python train.py --model="image classifier" --dataset="crops of objects in photos (Visual Genome)" --train_examples=123503 --image_size=32 --crop_scale_min=1 --horizontal_flip=true --color_jitter=0.2 --targets=["object"] --num_classes=300 --arch="efficientnet" --norm="batchnorm" --hidden_act="gelu" --channel_attention="se" --depths=[2, 2, 2, 2] --kernel_size=5 --stem="deep" --expansion=3 --widths=[32, 64, 128, 256] --label_smoothing=0.1 --loss="cross_entropy" --init="xavier_uniform" --residual_init="scaled_by_depth" --optimizer="soap" --beta2=0.99 --learning_rate=0.0029 --beta1=0.9 --shampoo_beta=0.99 --eps=1e-08 --precondition_frequency=10 --max_precond_dim=1024 --merge_dims=true --one_sided=false --adamw_lr_other_params=0.0008 --ema_decay=0.995 --max_steps=7800 --batch_size=256 --epochs=16.2 --lr_schedule="cosine" --final_lr_fraction=0 --warmup_steps=230 --weight_decay=0.07 --adamw_weight_decay_other_params=0
Rows from block 5, named by matrix and row number. Rows with one number belong to one channel. Each number is 128 + 32 x the weight over its row's rms, rounded and kept within 0 to 255. All counts start at 0. Numbers have three digits each.
# convs0: expand pointwise conv (model.blocks.5.convs.0.weight, 384x128x1x1), inputs 64-127
# convs2: project pointwise conv (model.blocks.5.convs.2.weight, 128x384x1x1, transposed), outputs 64-127
convs0.94:106137132141147101174161139133195130091156143096159081098183081098104105186112118129157125107156098102141127114089120129048129141114110126135170111126108063137114158159135074121175129080124117
convs2.94:192132120156129112077152150128135170161088190092112181153146116170158150127190103127177147129135172132105157145097093119146125137134081082097075159102127150132096139141125137097147139143058139
convs0.95:104158126167057082115172111058103103175130059112134069137133125074058179158146175083157144131193103090140134094091182105151135106127102097120102075092134153125078085093109149149150087176116129
convs2.95:093133132162146121144150112126155152119112098139118122131120118151177110180135162150172112129138089084064120148147144208150152083164075111089121125115094128141119101137143091092107104135057160
convs0.96:114111116111188128131158123058113144201131186110113128162119147118157079134135135118118107132188134094156164121149116121109064148135112134100191149124095071091152054084221111112186151144142131
convs2.96:078143128125088123188195088188160160158171193170102129158139168128138190107143114132175097128098137122101124155092160116108131170143153185137096129088146185069142111164145158090134154102051110
convs0.97:118062119111099098107150109118148097152137215115200199146133112094107130154165118086116158128083079081140108139130138090142133111165160100184162107115111169146109123156134181104169168089096110
convs2.97:098174116153107187117121091122124148122134147107115094120156196095141055146101147162181157129071114138178137131139114113149118094139177167119084179085073136104058118095137102167128106133096084
convs0.98:101141126154146155153170021138110088155070167083103121131181132146126150162170116150108141083171106145164108116062100111162091071155113151103120141109160120130083070107123088123129128057177079
convs2.98:125118151087123092141151111107162128101132150137099160109082138075096154114159115159139141124114137125128108124136045118136081123149162095157165098173143145127068147081141130116171186165113111
convs0.99:145099106118123153118120184118076078175124094139112152090045131146227120077098121161112139156192099112104201168160101162091137125097130085165143175105106063123109113092123157080137128169164140
convs2.99:106144069120180118157111135184175140179114168107140139100133066114098179117135107105165081187079145107139166125178124094163143147112167132121137095144162146139169116070162087063157045171134129
convs0.100:092177124152154126113132162108135108051139177064148093185092150083166088205183147146186158117121135110142140083106169132043144140094103113132160155151163072116066124116084096163173144123127130
convs2.100:136112097143098179131152116142115136114118158130181117138130098089163092137124118084117112184107122138128123127108141083102131071182130174137091149163109118138119136180195088197044143145193170
convs0.101:128143110084090129153135112167099046072136074143093130123107177099138135121142160126186171121174157097161117083118113133150113113153093102117153142110146142099140118154056106096153121136077140
convs2.101:113133084175130182104131106124149221155111147107131111137151153092188194138114102060124081134166108170153103087111113131121139134105141149091137119132095122224146087201107163162146132108134132
convs0.102:094122122108129092120159119176130116133190077087144153087104173115100119093151133160134164064106212122110138132166151105109088105126179091083075108189116112133122108143104056127166135122117106
convs2.102:087137123116171168128076181157173119157123130160123139123125102117136100154148119156178150175183085084163152183137147028107136153097114127115122127138102112152162119122138109113204146137137106
convs0.103:056165178157126080110154109139124172098092174102132100076166162120125126155151105121207162108160145149140138165103128159106120103134117120046144120128047114086126121123065079085108067157096120
convs2.103:137126131138080112065080091134182108097098083109147178090154102140111118105119215118124148126095148177112135164127095211133100103090071127065126134109168169116106059180143129140184111119133125
convs0.104:102105137121163125180191218112144115131103177108125075127124117107104077192086082129115157035157149127048123160102071123168155149149109106171154125128127129102143115195153083064095139128119124
convs2.104:125096182155097175091124122135169107123131060142164102092100114188117173162072145156068163156155215096139121108118122206129158126137106142035096088126110161079181122146168106151170099154097155
convs0.105:167134110100198128098157200082090057136087151149122169147127145145130186060135117123108103106129071153140142116117126119160170084176117082148160094151130106148106146168109111149124168169095094
convs2.105:047108141151184152107123113141134104119132103079117109146208154140144154162066102135177121164114120169131087081095119076123132093158177117106179148102172088141164160145086147187144158101131158
convs0.106:113065178091084154094145103159147086106076078137099150127101126061091120134123120136166185085112080111119108087138144165149159129070126129099097127110185094158101186175130113194085123189124140
convs2.106:140163163087157129171146135106104147101127148135154144138148147127148117110154172108117062107161156086133128084144104122121134153180119076099119170164101154113102100140078100115070105124114164
convs0.107:154137139121086143124071135169134091167099107145074096072126132138176154156059111164093116107092195071101134141067075112144203138090116102173142116141112132134135095143122152128093126113141145
convs2.107:143127106134111111136120154152191147084168103111124087131135101111096171100105111194191155092176107156124099071158095115112101116140129161123138093132106081212169083178164108181091164156134154
convs0.108:129077122131192112129139182143106173070156152122121100091188147193090157151075119086117124120117132094126167074107149131138149175148130132107161134162118116122125167079174105134175103085156143
convs2.108:106134159104166173155117111135107095105125096165131169122114122075161111142181121140142142150154151080141121117202078179136090117168118134082081165166165165148104148150066131150116139128117123
convs0.109:112109105139128161131157123066090152074119130129210080091144134150187123137156141126098122119167147172116122146092169142127121132130110093127106116146107110148093149123153070085171089100076143
convs2.109:178129141112142130164104180069199160083228132109125128096140145088164179118145126123164113165111099161167122130120131129101166157133121073145109167070155099119088138152097098153143165139132166
convs0.110:177116113115145087112068126115093063149136109094130125154159143107142157160070138146145158117157165082191100062085144058205191094097151149132103162201181136154068117155110112115060151102165161
convs2.110:123161122126126149123139112052159145123164133121126156111175089142140151132168087121168142143121164168099192107173145088074175160126130124181142183133086097141169202132172085092192117173189124
convs0.111:129113159085069105104117151119136113130132082096124100109109109098133144131129124108148142154145155187165169119104078118216127093136142065102060084167153143100135114084125180168153138121158115
convs2.111:110132153129066137104096119138125167119104042145137170135170116075147135160141118145099154150136126138063112097092188148141188192097088119135139080105154134172097169120199099144159148135165149
convs0.112:167189097143124072151141108127118180143120113133090171165113127069080151088143110106168141120123093106147111145120128119122150139119168174099137121123018106126099150131164132136151145172156087
convs2.112:091104129093113143116073154160116094071099102143141107127139178142146149080096095059064129139179124177162139117080177128171170129159108143167142160102144061131113102093118097153141141136123140
convs0.113:127092153127143186113166107077059162113145138120127096179111118122118144158146108106078147113135113090086132182159112173134086156158074164119088169125139120163212162138114146084110137125129123
convs2.113:124085121143160102102170159101108120109093177080129064115150160121107156108092141134150157186082097084122157117136110124114114103129128127168142118073143212150181092115145125169167170113190119
convs0.114:148115177130128081068123119145137133178144085112110090155167111068127137099167141152188134155149182118083120117122108131108171121170124185084077181100161122125048158152155158112138084122175166
convs2.114:138076143110109092107127179128110118127160166145188123177068149070186160140128130180087157178113124139121108163166079086128095082140152069061123105127139160076103150143128121123118135109138122
convs0.115:113125100101082131140084129083069148146149141153112107172129203090132119126105082106092166102120123114126129160118129151118137060149046121127119086144153101116106086090193197090108081128171103
convs2.115:121145091129079167113093139056132105134159121092130089123077069143121093181074136114117120189117103119057162172152115167130093138167115147098105128090173098149162164169134163166175083054118114
convs0.116:117192107168149181151136139164097018094109160154096166150134177110089105207166164123097070159194086123099134148116109134125132091108212107143120111134167133142134093114145087065126145168131134
convs2.116:160139107149172144129126157135171172109096067181101076135066111110149101194119196139120144137163122117113059154104162142060127139115089149158090148129152176155158057116097136132141093116134157
convs0.117:099163124076114039121080115093098132097076149106119150112140144127163123126176154136133113148197084167141090120139118153118123152078123153077146107103131170113125129185159179106119130134137207
convs2.117:145107057075123156115111115107088127135091106043101136139150110129145127138129149151083098089104138072095156100070124143118159148072122109161128079102173143141116107168122118167123160160096107
convs0.118:090078131095119136136102158129089171134119129134112149114107127154108138124143136077152118069182029073104124148086177164138137110117122068126052097053076138157189133117074116119127085082102072
convs2.118:123108137114131170143175086134144092155054102162135062112127156186087112132168138155096125125105110129086072149149146133111124082174108148145135126124080153120132138162090147164096072173094186
convs0.119:121098115124129081124089190153131121158106146093157118195155185055181090146123136111137133126141111161117149048145122205136198112088119118101082122152146141135126093142132083160109131085144079
convs2.119:199053134152146153129093125085161131205159095112125133143132121127122194107155085006107138094086124120147174149153182097134114091168109136170175096120074119077126196111158104095127091080112106
convs0.120:094125138121152097119184100099071149127175108128063122130123156103171128149105101106118147187143129141119170082146085154082116140085125123160140164127116064120159158141124187061120142124075173
convs2.120:092187148184132115139141158122107101116137101154097105137178131127169160127141141083179138181118159120127170145103130164135136134121154149085138060135170121138138108166163077140106076152114135
convs0.121:082097135161157115174106069106160118124157139113146048100180177136134124116132150066128098114148119120131112088166138062080113088154121138121109139096067088175131160156146139203137147071212122
convs2.121:145176105139107148144100167147159103098108100107164028145146122164132059122098130139116101164105110091092145111150064113186084177164088060124095116129099102138130138183116132071098147173169162
convs0.122:135126087114142096072180126175179084126159121104170118136126190173127110206160157139084109122119129110171129096149155140124064096126097150087090123128148108151087107118115115065123092160159113
convs2.122:070159108161083122108093113098150181124093150140154111180159131104068133150092134143144195127120138150055115207142122096118161070154139141116061110143120112094141134123093109155160149086147126
convs0.124:172162126105166169120108137093146123101088143083134173177154109065163156150087158122125123186157147141103081122152164174087151110164132173080135121107152132132152109089148119105115196074123094
convs2.124:209085121131170128140186141127166103151163103094082091085064105157121103183169163138158105137114121157110122097099117118056109116165124163189091179139193172136135188105115125140081129127080126
convs0.125:096060120121158115158120104124124173173120144136113143143092121150122113076129114109114153193137171145154159076130159133178147108106086093193159166122141108123096112086128130110095152140153114
convs2.125:118132103083137164154192119145059132145109120130093143153157094149134110199071111132182117099134191177113149107131114117129135207148164153116154103096110102142127105141134146164125101162187155
convs0.126:127145104052111170114086116106105144155140120125103112115123102127166097097075063165079218142181133118160076043069106193189129141119175141136111107124137156142092114136108119104136095140177099
convs2.126:222172112098117098113077190135136176207128136121114143148130138144179186101121116162151139137132104068109122147170096145144088055155124114101119113114090135111093148097121086109096229091133139
convs0.127:131105145181112157146097171135156158117082100128071128121161223138167093089142169133170151223165137121116139114131110127106105098099127153162102174100142152192135099138106141106098157156074114
convs2.127:058120213094170093118123128163137081134135174128075104127170123166175145118148111136133146113135079146182152095155135140128161066157087172157176093149167128118083126165156135171101102153134165
convs0.128:198130079166158173111100117125153105113134134152111131097110075112191129139204131102111079064097124148140145175117112122114182135131156139138109064105183141169127112167170164102104106110110125
convs2.128:108102163150147128171174142137130144156132169164065088129151122143125139090110109166061130163065094170096181135103121076127134143132095110155095128178142187096107187152171120181093137144129115
convs0.129:120082149095157146156144178123071101105113116084135186170126171140079133133102139111170147150144115177119149150103146150138137162175146116147088095163117140058121095064142117059174137135092092
convs2.129:113178145124126125103109168145093140121157133139151121161131098158099137135182172095126159128137103137125131075140134138183174129125173102027121117091114165146100186173161096050091164142116152
convs0.130:101101143104114147164116100134149130139119165144127166142164104127175122094139146159156099115182120138157197124119112148162122143183146137133156073125111086085166083169164095105116158104080205
convs2.130:128125103143095080123138128035080155126114127165144131094125103093135166175111130085111172157142114106094076160163166142159091088182143137112110174152104132165154113112063135121099143147166084
convs0.131:110055059180132161116093169149123056173128103121073175150164162162079150125151130132148123114159187110130097115145136127137144123109081099139109165102184202095138143109108117170080150110060078
convs2.131:159092165155131087093108125125132175124107112178138128184091097141119147109104133113060161131125174145075116149103138100186114073158116147075116077169147131154146181153113132072099115112120132
convs0.132:133110126135125115085146102135137116174054118112106142112152159132063123106180183092184115125161132059144149166146111166159121143144114107150200149143148163152105111109125083099145150118163154
convs2.132:081158131109169133143111072124145115170160120158091127103064119154140114158150129049140177181134149148081168088179127158137165151093107110160103114110147126098123110156168146145133122138105196
convs0.133:108123147147165133108162153126090126115000154180147088096117134127115127163131160098116098121145115191186106119099093081148129193068112045056134132143072110165061078142131162125115150069093059
convs2.133:095138147119110081171136101084168179195051111126112158131091071147073116108111147146132089097095111084191136163083150132144161117085159185069163088150131143114082154105132107147139125176173115
convs0.134:125108151173087151170113116168072175113172167146135109128186152127167131098155126137136162138129155140126126107137150119054146086116125124186056084115157145161140170114185130120121144116074095
convs2.134:139206163169090076138113109107113107093140128100180151119131129142166105112128155132094129095127112131119175167132151075136085092070113134127096079097167092172119136107124100126131116174044141
convs0.135:109123110066167111153147146094110097106150142168142139177077141145104109123123175125097120140224130132158074095097152131110122135111105093108129151155137157152179181122154174110098089108129162
convs2.135:080158135128091167152089135067080096127135196115087137160115202119137113144098139139129137183126158144118143172120192173096146132126183148113076109105161105122162169104123115142121104112132167
convs0.136:141168120234186139066133117065100103161148169133160074107109191135170138149165114102092162144143125119107168137181157129149121094123156115075145087108117087138161115080091116116159110123071135
convs2.136:149108120123033140089154195065107170120157086185112177083147092121070149163066103163147137151105153121099165131142135122127124134091193131116184124142089161086045118104137110194080149131131122
convs0.137:162110152111126117134046158140157140143094075147182127129093119123126130144119081092143143157146128143140148157080114094089148120144120133164207125156091192156095166224126062078113167119102107
convs2.137:094149073211202176156090171129108095109100154119185084135090137116107167164131116099147140105126083167092136130184148147152111075125171097124129140122118152117135123118166105091128146129139104
convs0.139:108143153152137106064103117105078119111134190178121147134077163134140164129106149185200097092148148115092183104142142133151081125210158075165124104094082143135158159128137092173160150066107120
convs2.139:115135130154125169116094166121137110058186147181088132103139151072109118076105119130128051125098154076080158129139146119145094098072107139118055146162087122097090098102176190181103110110137121
convs0.140:169132140141086084083117131146075122049090128199188073133093090158136153073152139158113146157097137147118093113107129122140046134122149114069096129075101127129109112105163145133158125095129122
convs2.140:135109154144133094130094200128104147174125075089089120136090147122148183084125144150087119078066102102166169075119125120157125155143110175110104073171109130124138088091116150136118126096143118
convs0.141:110101132100077075182092186111082117071216200157113150191121100125099160191134052128078114099171118150103155110147133101118115143085153155154162189089100132162142149132123106162129087174086156
convs2.141:104156117158166097099168111115141169138044087171142106144168121151146102146107099162145113065089104100095110108124133166090160175145054107112160147136142125135135137145109095145123087121165166
convs0.142:129131097067143075150100162140085162105148128203150157180119110119128129098107141132115167098166109103134052114185134106137150073101097126085093175134130156113196135072116146109126114156138116
convs2.142:098108147055139136162091145074112090121159087116158117128146147086159153141153111127144197087085111128116139106070086111078153142149123199134092144094182112156129135123135171093124097089114158
convs0.143:149119002137128127122086116131103151140158158109147108113132180092138135119156142111164118124104102113207138173118125130160101121149102099123137166107078146123200138059113093111182136123145106
convs2.143:171130093145088105152169124157133145197117131173107046089124121144157107147142121161111121142128113021141099176153154078095113148125121091135154092148128107106197120120105144137119089119105117
convs0.144:132147114138075142094183070138129118136098178101138085171114139148090185185140126152091160126133109100162168192073130089139109134144124097183064079106153111077156101128126170126151147101101119
convs2.144:195090151154131122131167128102096181109147047112120095150175168190153142112117122143112088114137083132116180089138128140147123131148139086193090148138112115127186175156089147090057172109134097
convs0.145:137115198060090122177109114132147165161132131150154148177116198134094159113129104160213104180197170095146135142142163143099110113173146152100199204178146181090116102202132109080161048132095104
convs2.145:124140150102159158116099129166129106117150134170086131150104129152091169062125110153097079114105185140088114091176126101080116126101161163125084136088095126122117140155074115156125101095121143
convs0.146:140155137131072101126105107072094151151078098074116110094179153073135059052130116155109192112152179163116102059140088104101133094152116172127145136160053105150089116159132086090153094108104131
convs2.146:082078057118110172110132117120083118131132089092133132085125143137094182152053149098106117145203155106145130135086116114078069137153125171102089114051186151195128144161102110092105148122137174
convs0.147:130115149104138145105140174115163156141157119151082132164105097140110122178103124136162079125211114079153100131094110136124105138174142113102195157146144090094121159108110138171155057142110177
convs2.147:120119123175138159114136131077124137082161089195139088090145142092168148088110084123175145088163143136140144125107166140119123127118100182134146206124128177237077102136098117129069169119091092
convs0.148:183078091117165093094089131116163139108109116164111130141036161090171093094145166124134092105176150126097157107151106147124097144071118124092117146147156119097126139122154114133153167086096148
convs2.148:188172085180135176106122101102169099138160171153123082138115094096099098101138111155105138138090181145087161051215104082119116081131133125084109095148143177194125112096130110142161126129100126
convs0.149:124156116131186138148112103108132114154156120188151121105140157049096137120137130158150073080125121196119184161177137123132104172159117113118133117086172123115135159115152183138090124036122111
convs2.149:130109108130090173099085112140183095156105102088207123143157147130141131184133175127126069164130103111104182136129181115123164132144142104103124085082106079158189094113103127071157217163130113
convs0.150:103104153152072166080131163102177133148099108095152109180127148173152130132120129148110147111151153144144109161104099132156115059185154183075093087111078107099151109089137148196185225154082126
convs2.150:099138085188101136131138084151139111123136080111139118174160112113088096167071092122200132146152103089150110069082104107164168142078077053141120222134191161130084123112096122121105127140147092
convs0.151:084111134176126110109132084157195112069132103093148106151181114057101146132165129143083098099129083127126141126114081124150113117201095063138199119103161145129136161101141114087148150104101132
convs2.151:114144172114070172159139111125079127160089119145138099089133141100138063148141079149135154093166091128098119082129110152107102140133132139181152155136097084134096182160140092110165199086179103
convs0.152:183107094131135171195117132115144082163122136085133105135126169126143151126092154127087093104171144149201127126140118142174069121119142128164115099071114152158133091093118202079137117127155102
convs2.152:079143152127099129077091137139121106120123150138141191003162116108133128112198099063139123188124138109111123145130129112145123142121157122145174129172121108192083119177099157142137130119133094
convs0.153:087174096164182142137147072125090150116133135117119158129068105101055171145127094121100145203155158118180117163127161113140184112076141125089077066174114159149157141126160153104140134147120123
convs2.153:110145192133179113152091147109181160188134155114125106177189121125157105106164130120157119129103145144130130082177124095078099074082121153142154114103156155085127124126150107202132118102145108
convs0.154:151112124134127118117100135161101160146141108123150134087143126163022171095202108166119153113150127120112138132093124095136099111106112191175172125051166120118161086125132167141136147137124121
convs2.154:117161100146063097192151115094150150168125150158169107186130110130073143136154141188091156130081087163131152142133112079154063102147122160128130140146163107109210123095162171217170141080117112
convs0.155:043117148088071133106167186112150128121135122088170074164108134093118096107134096102117166126128102105088122152169171135165121174159113141192101107128094119109091063127169160081023208111119138
convs2.155:134137104104142086149110151122153134122145106146160104156122149117198126145143089114138157080139099111223108111133098091222198145087133222153108136121084124109154108094141122134164118111105123
convs0.156:137140119072166115067113143124201076137139104178146140145127224110126132169120138142118131108176162156143099145172161108138119099198168175141116131082149126145148166141109171073143152127124146
convs2.156:110124133142140121095121149151122125129121077079153108181095047076180132093185090150111138131138138092130110208149139159071086076068164147112133096126135122145114145083137086126150139119125105
convs0.157:150132152161147134157123145123105143139143130137121128153096123145095159157078180131076079154163123134135121095145111178133064170130189103151109189114100167160196089117109116115161182140101124
convs2.157:179154150101167112074141096134133138093114144174142150077070081129182140089134129151132171121132112123135134086095149145096170155108100150125102117089163134158117162129133143096132082137186082
convs0.158:041089112124065211128120072173116131178169100111205161113109085165132151132141156108116113173139167106109070127135099111135153146211149138135123139111115102132138147106120127120096173154134146
convs2.158:112143109117130099070119133140125131144124129173148137126155171188158148186111123133086168154101130134102215096063200122192184115099103134134075134099124169128122124125081124155117144162104139
convs0.159:151143117125149125168141120151135096126117098167100113134070147146174192122105157125093101164126095096126171123169154107165164144118112132102096182126123132132120121106152121128080080152127100
convs2.159:148176114126145141163140158099136131119162121103146074114124107127170099203146167137117088111126116148080065115166093137112116117133068094088107121126147165143145058110067093089093139143111166
convs0.160:122149183095135131110132171137130186148159155144079182147090151110127103122109130194126202097121082115165154091093200105100151082164141069116141137139193075153123175094107103176185086135200092
convs2.160:148189094128126100110165148149135104121082141115180118090109060138123071103095127093169134141166114115095122113094126196118152154068133132122131095139139175161150169119109120147110137102093109
convs0.161:116145125212125152129160119146116137099087102189140092073149090091133111131151153122131071154142132162148107150125165130125142064116155162169123145108129102170127162109155074155179124128093158
convs2.161:144166186155158135151104154103141107139135099179156127082123119108159128157075221118149113161087134096167166105114152089141111105148153120149130093183117112122139107164200170120114114120143134
convs0.162:140132124092141133164168136129157127068128056129056137101116138154151140115129140128135107079186179138130116091101115135031175121128116123156104130124060120071073146187079088116076113090121114
convs2.162:125140133102109134129109160121118160165089142116165118107114136161125113137080125134084180157097064144020200163156171069211153123078156091117145143172134149132115161111153207164118131168132144
convs0.163:110103104076127101181113166126138205125147086073135188144119163151117111129149125102120120133163104210109074154071166083136137153081125159145129129185057130134107101165118114140147109115073124
convs2.163:097114133097102129140106115139091076145137089112076115127086085086153095193105152142084108135173195128129142099157090092125135091142130148206150148154171134167174081107111173162142076168147128
convs0.164:136134112143132114097130159089091119107021121147117091131159115077151133130118132154126138118199123127112182115168162082154159092100129122188186114096124156139112102096155173108107197135148150
convs2.164:130161083077187113157148128179150139122152121137137189162158114120090088083154104136084116172071165090102095138141112100116162078193109150160103131164094140112069142112117078139139113111181178
convs0.165:163092121171176168128102150092167087104153130145100177122113123190177113172128121101078126156142170074116155147123141113069099100088124092105107167114135137131112104148094163118108203155142162
convs2.165:141173140147167159149178151069059176150098093128108126126103148103196140073108044097093101137136140109156096111225128171125165108115070121149158083118109173121109111146101151117082122090116125
convs0.166:211141134073141125116094099080061146121117094124100181150110108082188123127173135104125106106187094155137158105136123155155051174131131110066145145113126111179118156144166121094124141102118072
convs2.166:142111143088166119162089102136089172179084078103191123095117167098105150072144148096160113137110143116152140124151099167063123132147127141115137167099111168110113105112118166109118181229123118
convs0.167:132155159146088226106163062144143171058138107151198143124187155154102168106145090105119116125168159139148103144125123105084146167200150144112114120072126192147167154088098066091090093117097151
convs2.167:126133210171113086133129177147126189029105153101141083129134120124085124147083095124136119109057151138125128148161167096121163092124131143128137143090071122104169135132156139058164110156120104
convs0.168:207136138143119160121090111147057121091070132099145130078150108110148144110113075164115170115128176138181122143165121144177202163123126147132081139108183134132129177107132155085121133180088103
convs2.168:162124126184130068153133111078167151146122151121108143059079145124116106137179102159092160160106113083149139175159178190074134116139116111142151089094074188122158092156130128095099117163121162
convs0.169:100103150164129155114128101135188187106102134144149083099116178125180108098131185168110101090135166091100110182095099090082110102140118074139135159140145119091059102162043152167099151123126181
convs2.169:058123136085131093158164145174112119136129154120136176124086103094131121089059096087145156154120104122157140105148083186166101106079181155139122133064141102081118142115161142128154136145194101
convs0.170:101122207164077120127150154141099097108130119113152112132126100103144180106110137095168127171152149112162176081079201119154130111155134156149117117159116076159171134098042090212105100193149062
convs2.170:128096218117185120176142126150123133142161164125129057124149120135195100091191112155153151179156146079100110124113176078130137199119122064136127123069154142088106094120115142145139142162157098
convs0.171:119139140105057139132103084142090142056161134075093101112141120121143128101128112174154143132116060158134178134210139155100102080150158157142093110127172133161103167182130163134093156130186110
convs2.171:146158158151131133093138085127103194165126189198103114126110166124158071147098111108125121169176135145138180104060158129149137092187170142117153164137087106151084102062129180138120116150155155
convs0.172:177125109190104139125150117091130094182128155135087146135053111122189143155168140156101144108129138112168090087179168153179138111110156130140137144168193134131131199117137130127129181121133066
convs2.172:158212145135094155162130086161102098124180108142126184143098101082145157119150181141124158158058096144133109124139123155095167108061094044167123118141101121110085119124103077106093175166124135
convs0.173:184166085119100089131146121055064122066152092157074123104112125126130091132127133176056124104120115137115122152112128093127138169113168101097166152041153145060135162144099106112170113131069094
convs2.173:112149131045098168109096114187107100085135121169117116102070071145070126089123121129128067189116112178119160109102167175160121096157114149164136035122108168098157112096138120095115092138192124
convs0.174:148181114173095122135138111171104138154143163141163177148144124164099130107108170127104123078144104098092187135096068162113116160161113181114125115086094153136097124205135131171070116103142129
convs2.174:116089115167130162143110094106078083121113110075074144126139117156143137090097171134112136115141137132145140115128105124179153153114179088068135115110127115168144122086123137166103103110108182
convs0.175:141138122094117109139105139113148095175130130114104105171127116176142123092135084163050144127130166098142158099090123098155180128104103176113129137150123127127166166096124178077106126178135120
convs2.175:197119136127109173146091141093092129132072138090188169137119103125095042160143079111105107131148111106077181118106103093168119070098121171190110115059120092122134113082086097078165170052135145
convs0.176:171152092155127154150142149114088144118095104143114049075053130180120104108127187108128111048091171128159173109133118176138075134120120181192095093177213120106175120154109141113111110118185100
convs2.176:121164102115148140113110135140093161122130093106146107113179102127131156123167110159126113066135075146166162146156141143110133132141154155105137204195216151073124123102081146106118106085120093
convs0.177:147071152128123160117105167124141177157104153151098081140140096197136142145178077156082121125135132151143111163171104128160127169146130135076150120070129108109159113069108090054164140154061132
convs2.177:151135127098093122196131179109072113114161165088085207119113107145116146141066150152085126092143153092104116107109169105141143102127117111124163103150150184150131153078126149070118131089166159
convs0.178:133129130130164165166130160144138144094111127146067050093192127099073109112123089175103101147088141103135084112087120123180113089129145181106093106102076116147110129133145109076131153175168139
convs2.178:138143095113084104099156092101138150079080149129095140142107147147148156124082124103110184085133138143116115067153163077134140099099179133212095115168149122076144110123138167137175109158056120
convs0.179:075085094151111153134179158071120133135129094139148186168100139070111159117120096143137073123149171166073116183115113154154106093167159164153110114141132138211110151111129118130102173143128150
convs2.179:153147131056168132129109124148149110113131072113130152113117100144119175103095164137104104129101163120089129120136124121134130143146082091068159148133090123134184109169189157127087106085176092
convs0.180:147149118173119169136168092188091171110151061128119206124136094184102187183100127092166144154066153098076124135182131068114109154157100160157162134099186124109169115106139117169148087160103125
convs2.180:177132117126102170166068110129153138125108108151087164125137140118180170065189167200115153099173157184164082166072139150115116161115110144098071152150076145125136133141112128122136100111122141
convs0.181:097168064097132146132152192147120121181112188132110093099142099088126096034167160103155200078112142192133121133142156115130104145103135080081148127100112150163161144108108150132188128178116102
convs2.181:166179146118119114066165151104066156091176158177015168104124092139141178128056134122182177143129102095120118124109123134226142130146128175165153117133143122143093076168108122125118176158094125
convs0.182:199115143190143063139127103175168099097174160149087119133069160122090085088110162183106119124151138157153140150193115173127174070113150131134112094154178100130122182111159185168128087121222119
convs2.182:103182178134135165086153150121109150165126133122151102174134098128132159129035084166167136134136119111149179116179144132144170180184141171148141076150095137152148143107126084124133142099132096
convs0.183:150112136098158153114142105107113132014131121126130101185141151216065149168142202098087143153114089139162149082167139142144121101097107120138097114110107052146104150150143119144134190150139107
convs2.183:202140080130090113161142082085161173095110138120090119166112121101170054088084133152193097154126148129128163089125095130163109094161205168093149120118119143126102151064129135118198092109099131
convs0.184:090102084148142114201111106114074139095141132139118138132089110194166166132101096102079172140190157153129126121134141113116096184150128105174115122143097087097145102067120099146097099117136104
convs2.184:065138116095129093100101124130090080180174145111147102148182087113186147159108107171065122053164122094081152068156142137122157161088152095109128161163093177098105093127143149091122096136125169
convs0.186:116126117099106148045104131144114102129134161146062184077139222115139156146130112111083184103127146177103171139169161082126136167139156125153085128143073122050070097161113114095105130142112154
convs2.186:066097154128136234117166144117129166062111082128133085108121160098142083146156126111134190100134117115140067089098168168139210147069114125124117145121139125129134147098101116140117191104126126
convs0.187:112141130121111183204149157072141103151136137124128101150111098124161177172133135093153196090169137130090131103166126129119081076107163080070136119104113163161151146126119127107183124200138145
convs2.187:173137093119104094127099109184118108157159171095098107180166172108116164143175152076100104139119140150127072119095119095064117073081114141120143170097117108169129085134089120069127135079102113
convs0.188:106074124100163142106063126074155108165140076099112124141102123131115079171146084128145101173146131134126177088117181132173135080143147144112157112091132112170156099149111116117152078057118138
convs2.188:106163140121109046134168106113147147157120117106135167195153103161118157121150127088118151129098164080095122151133165166135101216144143052119164153167175174061126045103169115124102099132093104
convs0.189:121083145192153149130103155099136079134113141115106137180115111129155111121204101145103117094156116151085081096141113149127110147131144161151124091154132151124182169177109151141155137127134162
convs2.189:090225109150140106114132085085132139102126104142185100100122116142113162079085095108125101142081116084150094126128147119060113123149160126113117096168106133038103135100104026134084152162196129
convs0.190:112077135159082128125150211134126128141125110089083126158126164110120115162147088159099133123083129122189117087195139148117130141138139095155126158153086118130110099235174150145070175127039167
convs2.190:127127107152127064100153098158138076162138141101129128149152120131123124199091173115082103133124101176139153153139078167132148090149118089116119066102112115136140192160186101183111097128104108
convs0.191:113120099125083149177157085144165145111080179142049131151114115157214125156142135136069088125180110140117157092077110096152084170120108161152134125146116146159112151095121180099123124160128142
convs2.191:168168148126066067153101146130142167218154109131148104131153052146152094159138176133099139109160116085148103145213121085136181147147132089150173111170141106143142111126140189125072119180150151